{
  "model": "text-conditioned image diffusion model",
  "dataset": "photos with spoken descriptions (Open Images, Localized Narratives)",
  "train_examples": 50862,
  "image_size": 32,
  "horizontal_flip": true,
  "conditioning": "text",
  "arch": "dit",
  "objective": "epsilon",
  "cond_dim": 192,
  "tokenizer": "char",
  "vocab_size": 53,
  "text_encoder_width": 128,
  "text_encoder_layers": 8,
  "text_encoder_norm": "rmsnorm",
  "text_encoder_norm_position": "post",
  "text_encoder_activation": "gelu",
  "text_encoder_mlp_ratio": 3,
  "text_encoder_head_dim": 32,
  "text_encoder_fused_qkv": false,
  "text_encoder_bias": "none",
  "text_encoder_qk_norm": false,
  "text_encoder_parallel_block": false,
  "text_encoder_inner_norm": false,
  "text_encoder_positions": "sincos",
  "cond_dropout": 0.2,
  "norm": "rmsnorm",
  "activation": "silu",
  "mlp_ratio": 4,
  "head_dim": 32,
  "fused_qkv": false,
  "qk_norm": true,
  "inner_norm": false,
  "patch_size": [4, 4],
  "layers": 10,
  "width": 256,
  "positions": "conv",
  "residual_init": "zero_last",
  "optimizer": "adamw",
  "lr": 0.0017,
  "beta1": 0.9,
  "beta2": 0.95,
  "eps": 1e-08,
  "grad_clip": 1.0,
  "steps": 7500,
  "batch_size": 128,
  "epochs": 18.9,
  "lr_schedule": "step",
  "warmup_steps": 370,
  "weight_decay": 0.4
}
Rows from block 7 of the denoiser of a small text-conditioned image diffusion model, named by matrix and row number. Rows with one number belong to one neuron. Each number is 500 + 25 x the weight over its row's rms, rounded and kept within 0 to 999. All counts start at 0. Numbers have three digits each. After the name is the row's rms in percent of the matrix's.
After each neuron's rows are labels from the 100 images, of 14976 (inputs lightly noised), where the neuron reaches its highest value: "colour at peak" is the nearest of a few named colours to the mean colour under the peak. Only what is clearly more common there than usual is listed. The data: photos with spoken descriptions (Open Images, Localized Narratives).
# fc1: MLP up (model.blocks.7.mlp.fc1.weight, 1024x256), inputs 128-191
# fc2: MLP down (model.blocks.7.mlp.fc2.weight, 256x1024, transposed), outputs 128-191

fc1.111 095:532505561563500489473486497510497524493487477498489505489501511487509508496455501485491514517507481484514523467451481479526471500488490475469461483497497490511506512523490489489424511547502478
fc2.111 094:505485504509486476524511500505512514527506499479481477489520504472482473456507476473538496506470485500540551484460500513479486501506512487453505569484508469507500496536494533531505521550475548
colour at peak: white

fc1.724 089:456465530545509458520489541500475526477502509477484471499518491468507490471500518484473505511530469469502479479525528499512488503488496495473511483498498486488528475484493479517438497531530508
fc2.724 094:463510491482548490504505508489485500509489533538480515494493481488505505517490505464497516502526508513486530497476498509516499507487496489451486541503496511550501527527514516501493524512464496
colour at peak: white

fc1.130 089:454487509500534529443518496482502555497489502505505523466486516534508471438482526512519502495482477477444491497489488528476476497485497531523487471486512480447468480483488487486452492503465499
fc2.130 091:497542482497499503496496541518537530514490501476488493526513489455508508471474492489535517439518459498498527478497492524495531519480500483483499539481500512514485496562477485519545483543441499
colour at peak: white

fc1.514 091:538514522535518485531476474504483519491504485513535456487491501448557537459464512503490519530497504461528477471520483483518505498499485469479481488540458512527499524518519469430508482515518552
fc2.514 090:500467535499468537530517447528490477541495509509494456472509500504475486511507546500505484510517496533523517489510485513513449497578500498445536511439499501517518484471486485451509522512522536
colour at peak: white

fc1.5 089:475499481534513542424547558467530540450528460528495512475527546478552498512502511503505522492489510528504499482501484489496512530470502462496438511456514487540514498542492509488468495509507528
fc2.5 097:543548521491506521518505499504486479480505497456510469509534517491498508498502549507497492503498528489513487484502482542504504491497495477466460406412482492463500490502479481502554486508458518
colour at peak: pink

fc1.745 108:537509480511482483469490486532478511508528515521507481510525526512493516492514492499459530494497479502490569497523492497534499517502509498507481509499471470488507430495481523462551483499505539
fc2.745 104:487510509531513507509499482497487462487532517513499545497521497547498491525505496513473508453485500470518451508511498488511552497469521515495461458496519501502525488506523481477480449473527529
colour at peak: pink

fc1.677 086:517468497537482504477508550480532549517508467495499465500504535449542504506507482471479504501508527514536497487471501488517478514483495482482440515515533461557517534543533449484473476509496563
fc2.677 086:506491496505504523501525477486469503501510525506492485508504487514489493507528559496476487528495528507507477481520464492506499498575495489499419406467461492514472485490497501503525521472503528
colour at peak: pink

fc1.336 093:483493511491488487492487530488464475477486512520489434478506503492494490516480497486472512540513490503536478525518520494531518494485510500510471461490493517513521568507505551518453537456506477
fc2.336 102:544514509500516524510501491439498504517511501499513474512524511503468519561470541524487500518477500492496466465497503516527511494485507467481449519459477515500511547496509510509556523498543489
colour at peak: pink

fc1.200 096:462518513521490500474528512514493501499503496504529496482529496512543494460507497493483495482516503530512490491474527483479514481522493504502486418473498466484521514466500533507503527506489523
fc2.200 106:465501525519523510509487486444452484476467492471488514496535474516476499549499513496479542495513502516482484492499484556522507494482501473479490608449520514494537542512501530488490510516515495
colour at peak: pink

fc1.240 095:459483509501491482543478498490531501505489471508466526498486527518514524432503506497520512510537528473486478473531490542550508492548487517527528497490533532507491449501536516462470480521487533
fc2.240 097:530485488499505476472501532478457517515497513470536531507477529568512441504535501480580463446537519520510526461502500509479491507484499474494558506509513450526506458522473530476494496536461514
colour at peak: white

fc1.592 084:459528515488494525542510486461509519477483453502497485504482463537508524452485513498526522459496511479502479488491462514504548490506491503500488515476497506457498459478496491456486514521484518
fc2.592 088:447457481490502457499498495470468503486480506504480522484482445502513475498540493471534508514525505532506512470509499511495517492487480511514528509466490488491481507518468520455495493474466509
colour at peak: white

fc1.365 097:472523474461503499540501523469469454507492508521471466495482512551434507465513502502447485506501470474455471506461481505508494485500499515525468489510488474439500485474506431521457503508524505
fc2.365 103:521476438477543537519510511466545504513514502450513508498496481480493495514494512533472543514508475525476495469540485484506513491449510484493502569507499541509497551526489526525535540474502479
colour at peak: white

fc1.25 087:476495512473520516451485491511475485478501459502503480484507475433535497507476514466507517558511517481535506514514506503514552507491509469505467526463464526503511521496516544515533541519526461
fc2.25 080:529539543523486475526481486498445475483473480499508467480536460514519461454499499497512509510498513491509539499458509531503496504533488489472520466433504485484508515472481522511479466523509532
colour at peak: pink

fc1.726 096:465469510515487472503543522514509465500516485509457519496473540464504501481524490481480454527490476510504487486498527536497472496489486485468483483517517492529524546540485498535478499517539524
fc2.726 085:539512483470571525510525517490511454488478507460520479493472515497491487556498494499516477496524548537496540504515472533519467511501513476472488527512486479535512482486488509484493510478522476
colour at peak: cyan

fc1.325 091:574494476507487493507503518468501541493513488522519538501474500501479485510478516490518475484490541489517527468484517484500512510441506531466505492485514522487523495514519514486508515522500480
fc2.325 093:498502525533509477500489526501500531506502516433501540490519476496506470470503502501516494525521541483488534483507513484488505473531492496527571457508526472498495494503491505534515517469507540
colour at peak: pink

fc1.181 093:539490515507510497490483516510486511504508474479523459494495461461531509452488510513517512458500495514487469471511540504507463505489503481508529480492473551513516474467476465493533487553506482
fc2.181 099:457512482521485513476509472543519468530480492519478495481549487527504512449458524480524504489539508490519525492481519491494494510514496525457530533507489476542494502507488520466431483522464511
colour at peak: brown

fc1.140 090:472495563509508532480521459487515522505500486480485515520503533503523529448509492504500489486463486503488529497483493526474488511517488491501548526518485488507522497528503455514488516467509545
fc2.140 099:473490488485505507485522480495507493503496499515476486480489471479499506530489484462506512480498503511506488494503496518488503508528508507464508522488480495517473510494508473478484479494462566
colour at peak: brown

fc1.357 089:462512541539502510521488455511510508506504524485487504505488493458492514472478485538543479497504484505527496475506550490475493485503485458515528549499502514535486526496456508504492543487528481
fc2.357 093:488526504487508484457518491498518467498467491528486491498496541468472477494489486486537488470503455498489448520496493496486487500517501522508445476530480513496479510516517490503463465496480529
colour at peak: grey

fc1.289 090:459509524534498516502473449488501515488513550504516579491488518530506486471488504510475480493502500474469518489479486531478525494532480530495482513494513442435507531490466505471483477495489534
fc2.289 093:492515490492545475515490538504528502505487467462485486503496523483505443503536491511528489457505491506485516479517498514501505508466511479484530506533509501486501482544527497505531479489450531
colour at peak: white

fc1.384 093:534493475492483478535510519476524495511494505511501550498474467494486526482506514503513449488487497494469510482491494489444495506502509528465497579502547480474483441518473473485535470569513503
fc2.384 101:489500511502477454486495516530516521498499499478496535474490503486542446430532466482562509511515522517492545509491511459505530499487493512547560459538531504471505448526485537510424489497482486
colour at peak: white

fc1.595 094:529511493481486515505508466511498529496482467504456530498455450492515503460463470498513517464490514480534493507500489466529467512481507540513512498501501513511497519456516483463484521475477507
fc2.595 101:493495513497496495505489512488547501506490497468496529453481459501519550557516524471556506509510520506522540469493494507504509492529495520482494557467532484490509498506496514505487490480495563
colour at peak: pink

fc1.509 091:463508498506518507473510499498488510499508496510484493486515493519531505516494541536526534518543528491471466475485504503505493494489494522485488496471530483435489495454507502481519509512476464
fc2.509 093:521501504502520474483508483474572525498470496492507517532454486518495464479527467494519499484495478512475522503511492503492512513482488500487488518490531535483468501537503518534505474514477520
colour at peak: pink

fc1.47 086:529505503481518508510499455490489509523513501508485522478513504521517530484456491524511482511511518470485496523500526501496496515469481516485505445541464537434524494471544501454520464535486470
fc2.47 090:444508522518505494525445495525467483484518486471480538470508487527498482496525449499576500500550509517487532494480538521522483511501509465510579570485518499519531471507522511490496491513507508
colour at peak: white

fc1.454 098:504506477495484495481505531482487452475501511539491524514491432521515511511487510475490502525531535504463516524487515475516493505492514536478471509457523506510532470531522506528487498538501462
fc2.454 099:515519519527510459518474521481477490495495488431511540463527489521504471485519506505497530548503524521506515493475520472502545493473502480504502488483507499487514506513510541513478508472538474
colour at peak: pink

fc1.523 096:438488511526495466509490494516503485501506500470523475478573501439562558473498529449506525489528485477461485484489505522519488488491500471487469523447518459506524534484477541461551524530493500
fc2.523 097:499488501479488514466538475489518493511470476534511481489520492491498453503512524434470553500480498496490498508499515534515501505537489504446518453433511504490508507498486532490449463520509476
colour at peak: red

fc1.545 088:480456512493498528508448538540518489490531514483526490520491483529535452506509518467491498504518549492516534503510505483527485506502509537508521449443491523516480519508527517565492479525475476
fc2.545 090:489477460500504489513487535524459507488516524533487487519494499515511497485520499501541498503521546502492529491501468531505492495504478497512547554499533452532503506495479522490489551518484469
colour at peak: pink

fc1.498 089:479515472493505508558532529542492489501489496499508536482525520496510500462499481498489514541526537495472518493504479509518474500476490536497485492498488491472489522534518503464477518515501501
fc2.498 098:515488494489550504547506527502484490482496487520514549518477494533514476537498507523513498484544539501520551503493501507518489499444494479493533496437545445517515506518487526488532504492476480
colour at peak: white

fc1.685 107:458504468524516530501528508473487500467526487528507502478513513518512519505472528503505486517495522509457446510471504473489571497483500500515441472479498523476511468498506505506532512554524498
fc2.685 105:495522517517512502504498471508474477491506461467479513536510480491487425455515513530485506510511501514480459487524496511514513496474499466524510500420487509510512507501473547507503507472515466
colour at peak: pink

fc1.317 099:474479509484491527486532539499547475491510488543506476495537490484516458522523518496502523477487486529491485529486534507511509506466507501502512442454503527516521523485512487540495504445463470
fc2.317 094:574502496501502503505497522471501471464491510473511527489510474497501506531486517519526507472511537505479526496497496544535504502481485486456532500482491520499516508508506490518502530488525464
colour at peak: pink

fc1.36 110:524513496511506481489491498502527475507503474472527480490488501497473509459538492510506472488490490479518588469502496501477509542497512501518504588541512483491491479478498518500535497501484536
fc2.36 118:476487493487509505507481511512464482488494508540493515486509520541519512455503449524497492474514517468494521531485520434508497530517497520510497438533514514488488470526538477496480463498475498
colour at peak: grey

fc1.163 092:499466497475501467546498529500523496534478544492490506505528509501469514499495501487478490500500507488489468539473477478509520513526505532479503487555501531472474421518533489485519481507482496
fc2.163 089:477527519477523468500495482513468479531523498527514517494480526478549488502537509506504499492503498520508493530491527469491471527505513487523486595567501534553508512536499511518451500494517462
colour at peak: black

fc1.453 092:443499489495508487534492541504526490512507567473517505474524523511504496459505510541508467490499474510471514515511560488489480517501510496503483487493494490496511517532492556478498529516512509
fc2.453 091:504522539472501510482491523507442452518522490546490521502558565481450506532497519482518562478526495505481497515483508499535491514453520475496485532468512539522512545513532487497500514554515427
colour at peak: brown

fc1.456 097:519496486509492469478508523511506528533491478514495540503505459490490512482484472514507516509507554504490499503519482530517497496496497520489541488447513463545506510521490513495543494502501523
fc2.456 090:471509502521507481480487537505510505456492497432563577493503464489524438445471492493463475519541528516494492519535488474489500492556489487487542465522481515510504462516503535473461458474555503
colour at peak: pink

fc1.139 096:471505494511490504504494513530519491525490507505464520491499534449518476475473488480508488503497486505502467499485520515520491484487494522487448473492502503502499578505485536482476515513510505
fc2.139 101:543504500490518494500522559444534486489467484474525529536469489529483506525511506489526483498525522508485497495534480554496506493456496496508473517479497472490520505500497534560521517480485502
colour at peak: pink

fc1.442 088:466501519488509480549477470528507489509466491487516486470481508493506506454485537521489443510503484465508484519518500521497498479495490495477508477519490490470452531495505535458467474496517491
fc2.442 089:514487510501502508472494498466455519503489500507493479490498508496480456471484469493558492494525464530477538511473492533502447510502504476500561544545514500509509488502506546505547515552497512
colour at peak: white; pink

fc1.755 091:518501492549474487482486478490466519495505446542477505514518457531502489456519471450505545482488489507523479489499450510538504487495502540535511472484506484512538536463461460504491531455465511
fc2.755 090:520458487520446487519540557510543553504506521459493545523519453518528526513502498476516477503483562523495515475513436497484545494469486529517541542501481490470525479485492500466490510494467497
colour at peak: white