Rows from block 7 of the denoiser of a small text-conditioned image diffusion model, named by matrix and row number. Rows with one number belong to one neuron. Each number is 200 + 40 x the weight over its row's rms, rounded and kept within 0 to 999. All counts start at 0.
Before each neuron's rows are labels from the 100 images, of 14976 (inputs lightly noised), where the neuron reaches its highest value: "colour at peak" is the nearest of a few named colours to the mean colour under the peak. Only what is clearly more common there than usual is listed. The data: photos with spoken descriptions (Open Images, Localized Narratives).
# fc1: MLP up (model.blocks.7.mlp.fc1.weight, 1024x256), inputs 192-255
# fc2: MLP down (model.blocks.7.mlp.fc2.weight, 256x1024, transposed), outputs 192-255

colour at peak: white
fc1.130,205,162,222,200,201,133,179,188,203,247,150,153,256,152,238,199,210,168,276,224,279,189,203,249,193,271,223,182,225,279,197,261,137,194,261,183,278,189,165,206,226,213,211,174,227,146,254,132,267,195,202,211,173,291,171,217,235,182,192,213,208,190,153,195
fc2.130,216,200,76,163,140,206,145,241,249,185,161,251,236,284,204,167,176,193,133,217,221,162,179,186,269,259,223,154,225,134,195,124,177,176,218,161,263,152,186,234,238,163,191,204,219,220,228,217,152,199,193,231,127,142,193,156,199,192,256,203,198,225,254,196

colour at peak: white
fc1.332,195,222,137,186,271,261,216,224,230,236,244,191,224,261,74,214,142,207,181,235,210,237,236,195,212,257,142,241,208,210,262,149,227,161,161,154,173,150,238,180,235,187,196,178,203,220,261,230,146,206,222,164,169,204,183,174,250,174,257,221,151,183,231,216
fc2.332,236,228,242,171,208,77,251,185,248,211,229,215,172,179,193,296,221,223,260,193,182,246,276,215,200,193,147,221,192,221,281,214,252,190,205,182,183,227,248,143,151,259,185,222,252,219,182,245,173,223,256,217,288,192,203,186,182,225,226,182,221,185,161,196

colour at peak: cyan
fc1.726,209,173,201,219,247,251,160,194,297,232,344,211,215,192,194,218,224,204,203,164,199,158,208,156,178,193,204,263,250,213,202,248,203,160,158,229,169,210,193,241,229,209,193,187,201,228,195,179,231,211,255,178,156,225,224,168,158,169,139,271,202,163,285,197
fc2.726,171,225,170,174,220,156,293,248,238,166,276,214,236,192,279,181,175,151,245,157,176,256,316,260,161,204,189,164,217,167,202,191,194,183,185,238,149,185,271,202,255,232,186,132,177,173,200,145,208,253,212,217,184,169,153,218,146,162,149,203,162,247,219,162

colour at peak: white
fc1.633,224,184,144,151,204,200,250,245,120,195,295,156,193,148,227,156,190,204,161,176,146,207,198,200,275,182,260,176,176,273,231,153,208,211,272,217,233,163,188,179,199,189,202,208,199,203,182,219,198,184,238,216,155,235,190,259,172,178,233,189,176,106,154,243
fc2.633,236,156,209,172,207,193,217,175,270,180,200,245,230,233,161,311,203,186,261,135,228,166,226,167,135,258,127,259,168,178,223,180,266,181,196,203,142,221,188,144,198,213,159,211,204,191,248,156,147,195,163,206,329,212,216,229,170,255,311,244,158,180,171,192

colour at peak: grey
fc1.23,238,270,201,202,189,112,173,207,242,185,304,129,162,268,173,214,148,194,187,268,215,180,222,191,186,198,213,221,245,219,168,175,262,248,247,248,189,240,172,202,188,239,226,255,190,228,212,231,160,113,175,206,239,234,180,164,176,190,243,240,202,273,242,201
fc2.23,141,270,65,193,203,208,279,235,170,243,175,231,235,230,238,220,194,201,223,188,185,209,131,200,180,181,202,163,195,242,218,190,218,206,218,179,145,182,178,228,183,179,210,198,206,208,178,242,192,233,142,181,230,195,192,197,208,199,187,199,181,221,192,233

colour at peak: white
fc1.289,214,244,185,179,250,186,241,166,242,205,259,188,191,140,229,145,188,245,250,198,248,184,229,229,224,167,210,234,218,161,219,302,85,213,245,225,170,182,168,227,220,206,183,234,195,191,233,177,280,171,211,179,128,242,261,123,263,203,177,161,194,136,220,195
fc2.289,247,271,142,160,178,151,149,227,195,195,241,260,256,269,224,174,221,259,259,184,217,272,322,245,167,312,204,188,190,188,205,143,138,162,231,176,268,236,155,224,241,189,212,209,163,221,188,147,120,216,266,256,155,198,170,202,229,226,270,192,193,209,226,219

colour at peak: white
fc1.296,204,202,196,231,185,201,226,146,229,150,195,173,187,115,175,188,187,220,196,119,181,150,208,176,169,156,210,223,206,228,249,166,151,219,186,147,196,202,187,191,155,231,239,269,225,162,195,241,134,188,182,173,132,259,223,222,220,210,199,274,168,229,145,212
fc2.296,197,201,116,163,168,200,149,217,290,250,101,212,180,285,136,167,196,212,213,174,173,198,237,277,188,230,156,220,176,232,223,191,207,179,167,183,171,165,221,206,245,246,209,180,246,209,199,149,137,192,298,188,255,237,223,122,209,210,271,277,222,220,214,168

colour at peak: white
fc1.498,238,154,111,203,265,117,108,205,295,178,267,250,206,161,207,211,255,180,101,219,115,228,222,221,149,200,135,163,231,164,168,163,271,150,181,179,150,234,234,188,175,207,179,152,219,200,231,239,202,236,211,214,227,226,180,207,201,223,118,299,178,70,219,134
fc2.498,242,229,164,216,226,258,296,276,190,218,198,181,200,139,190,285,166,190,215,174,214,220,339,150,146,176,154,216,174,183,221,220,293,197,194,95,162,197,262,227,197,216,220,167,197,192,299,184,123,220,186,210,240,193,188,208,193,261,140,224,160,249,182,131

colour at peak: grey
fc1.285,198,226,228,219,127,179,259,180,119,156,127,160,155,275,236,242,223,176,276,151,252,145,209,210,191,227,233,180,222,249,181,238,214,232,168,190,199,236,229,217,238,221,197,195,210,185,227,158,225,140,189,168,229,196,201,223,221,179,212,203,182,273,194,197
fc2.285,221,232,164,196,163,201,54,165,179,212,173,207,221,221,193,108,220,188,202,257,188,198,136,207,217,174,244,160,197,109,211,188,219,225,275,227,230,93,166,221,157,162,169,167,194,163,152,245,201,210,185,236,75,176,161,182,223,149,190,147,258,170,287,206

colour at peak: grey
fc1.522,211,254,217,160,177,244,294,206,209,212,190,199,137,177,230,197,198,192,147,181,193,198,218,203,205,214,259,228,222,169,225,192,149,260,157,137,206,157,247,144,251,189,162,157,216,173,224,257,195,212,140,168,262,153,171,231,244,235,240,267,200,110,230,184
fc2.522,244,283,134,138,196,187,98,187,197,167,176,241,225,194,198,183,164,244,343,192,183,207,173,226,124,224,226,209,164,187,203,337,183,183,176,196,215,240,197,200,161,221,199,256,176,224,195,206,109,221,242,213,82,172,206,197,271,236,203,210,166,228,236,227

colour at peak: black
fc1.163,195,142,205,211,183,163,221,200,172,194,242,173,203,233,183,133,247,246,224,199,289,150,168,188,243,212,203,182,207,157,217,190,174,167,186,134,140,173,234,195,147,233,192,231,216,216,180,256,147,227,190,194,167,214,240,260,142,241,223,185,150,233,141,198
fc2.163,215,26,216,174,241,194,160,164,206,181,149,212,203,260,175,219,240,252,245,238,248,250,158,222,218,185,107,269,220,279,217,122,201,192,183,157,239,211,148,203,216,246,165,197,173,115,207,189,142,200,240,230,306,259,159,209,182,255,225,156,259,278,163,163

colour at peak: brown
fc1.181,197,138,205,179,280,179,191,212,143,143,202,161,238,155,185,146,206,268,179,151,244,196,162,234,224,234,161,124,191,215,203,106,251,189,188,222,229,250,245,231,187,174,206,207,194,188,176,183,129,175,156,201,202,282,172,181,170,236,201,233,221,245,166,228
fc2.181,189,102,144,243,178,267,154,219,207,142,157,173,254,161,184,140,201,108,168,153,215,163,117,200,247,192,217,235,175,206,218,172,225,241,174,162,226,165,281,242,274,166,166,145,251,216,199,196,229,188,197,258,284,220,255,172,245,207,208,187,163,191,241,177

colour at peak: brown
fc1.453,208,187,227,173,200,205,154,178,211,207,292,232,206,187,204,250,152,216,137,194,192,180,168,196,198,169,265,226,234,116,179,165,189,112,248,173,248,164,191,197,132,187,200,150,193,257,171,213,148,220,219,252,227,176,212,304,224,202,241,236,247,214,222,178
fc2.453,249,176,54,153,188,153,261,204,251,177,153,152,133,201,234,234,274,161,278,227,213,164,195,252,184,252,120,227,237,206,178,183,172,194,162,198,147,170,231,212,207,289,182,237,206,209,216,200,219,159,231,150,152,237,183,218,204,164,205,300,230,252,179,170

colour at peak: grey
fc1.236,208,230,233,229,205,175,204,212,171,203,95,238,205,237,159,166,209,211,181,206,192,270,237,230,247,249,204,165,177,198,207,151,246,247,214,168,213,253,232,162,201,289,187,203,178,186,251,206,176,218,198,192,258,182,185,218,200,219,246,178,180,179,136,166
fc2.236,250,230,87,203,182,232,145,187,188,204,159,242,240,147,205,165,188,269,261,281,202,152,163,162,208,200,187,194,182,166,194,245,228,239,252,202,205,199,169,187,268,190,211,221,168,287,190,226,175,198,160,203,219,174,218,238,229,221,288,131,200,252,238,203

colour at peak: white
fc1.57,199,190,126,133,210,144,180,165,211,222,220,259,245,125,181,125,102,176,223,170,208,190,251,210,214,240,166,248,186,206,241,283,230,188,262,194,164,240,216,161,158,204,181,232,245,231,173,202,204,235,181,181,209,184,163,153,183,204,190,196,189,259,126,210
fc2.57,200,247,267,208,176,186,220,264,257,206,237,181,111,176,185,207,232,201,155,185,233,193,278,262,186,212,215,274,174,196,253,179,302,195,177,182,235,203,214,125,140,213,140,193,206,205,215,251,209,170,271,167,319,217,216,230,223,210,347,234,173,234,195,165

colour at peak: white
fc1.47,202,230,149,178,212,154,272,218,178,130,211,194,250,250,239,182,168,196,204,69,211,139,222,234,260,206,244,212,205,195,185,166,150,210,224,169,261,195,234,144,169,206,180,178,260,158,217,245,179,185,172,225,161,184,176,232,233,218,154,260,143,188,132,149
fc2.47,245,290,194,187,208,262,82,191,262,201,197,225,245,230,144,237,179,188,283,174,165,195,193,191,134,204,169,231,155,201,220,239,220,196,189,173,220,163,227,263,165,194,114,186,218,134,192,213,107,197,302,216,277,217,159,188,219,206,288,265,215,205,258,199

colour at peak: pink
fc1.260,208,218,226,164,201,192,141,161,239,278,204,189,283,177,198,163,135,178,246,236,181,191,230,203,206,178,152,180,181,162,170,215,196,125,272,253,237,221,112,206,176,224,193,255,181,188,243,166,273,180,223,194,204,185,161,201,301,222,231,177,245,200,242,151
fc2.260,176,249,113,168,178,221,243,232,142,107,261,210,152,135,174,171,238,235,129,245,229,174,264,262,244,249,189,231,236,190,222,172,224,188,183,232,250,175,167,194,244,273,238,165,223,214,214,238,239,144,148,210,175,250,166,193,180,213,229,189,132,183,234,140

colour at peak: grey
fc1.362,177,307,256,222,170,226,250,191,198,163,218,191,134,206,126,100,152,201,208,140,224,238,227,217,228,121,171,192,152,167,218,271,189,215,169,195,149,181,193,213,235,214,165,247,176,204,169,290,151,246,238,196,243,161,236,159,184,153,224,168,198,213,176,159
fc2.362,233,326,271,213,181,196,166,182,144,200,317,236,168,155,271,84,280,247,330,240,178,206,182,167,199,186,199,192,165,192,167,159,168,215,229,223,260,200,213,176,207,162,227,193,216,158,208,182,189,163,235,217,141,187,218,198,236,168,216,193,216,157,146,236

colour at peak: white; pink
fc1.338,204,206,219,172,199,151,255,193,228,224,130,236,235,130,245,258,255,154,259,171,142,149,211,245,133,250,302,206,204,229,184,244,181,213,229,217,249,244,153,163,213,301,240,213,212,196,196,149,262,233,223,199,178,227,157,189,220,121,221,198,224,247,241,254
fc2.338,224,257,101,172,208,199,148,210,215,203,132,246,222,264,206,162,156,170,49,239,161,128,184,159,204,249,227,153,177,136,173,217,123,236,176,165,204,205,154,238,228,232,236,250,167,258,235,144,183,237,151,188,166,170,197,217,194,167,199,155,196,244,212,218

colour at peak: red
fc1.523,192,220,167,171,225,192,101,158,226,194,228,247,331,191,199,231,265,190,167,195,224,217,187,205,228,188,119,171,207,236,154,172,195,148,137,214,205,168,203,207,101,172,215,174,238,222,136,194,214,111,159,175,178,171,169,222,169,206,204,332,267,237,214,130
fc2.523,209,265,169,164,163,189,289,210,192,193,181,170,259,207,176,212,205,158,205,211,179,149,224,281,250,218,198,221,154,156,266,198,171,154,235,113,183,156,225,191,184,249,223,139,250,197,193,183,245,212,220,152,179,215,183,127,123,251,128,287,223,166,226,176

colour at peak: pink
fc1.193,209,202,216,217,226,232,194,195,153,164,216,196,196,209,128,165,157,208,112,140,193,225,236,200,176,154,186,205,164,174,177,136,232,191,209,154,207,224,197,210,121,214,160,157,191,162,190,208,184,171,148,187,205,195,210,245,161,170,221,145,195,174,236,161
fc2.193,189,186,198,187,225,166,273,193,221,149,241,148,113,179,248,157,250,251,306,271,205,268,273,187,221,198,198,137,185,258,226,190,227,215,202,217,91,231,170,190,259,251,201,176,214,167,246,182,125,205,230,204,244,169,179,210,177,234,257,178,157,210,184,219

colour at peak: brown
fc1.140,207,200,252,197,202,223,262,185,208,247,268,191,160,214,270,207,223,225,162,195,226,203,165,173,213,245,265,238,270,203,209,230,94,174,225,259,240,120,190,238,157,225,227,271,205,221,135,143,236,197,192,214,200,230,241,153,213,154,259,213,268,229,305,225
fc2.140,254,173,109,184,217,142,197,134,308,194,192,224,243,303,263,140,183,185,170,164,153,165,80,259,198,237,206,231,173,160,163,227,123,189,136,191,131,242,196,233,239,222,164,234,146,218,184,190,191,293,219,179,180,176,204,183,173,186,191,192,166,165,210,280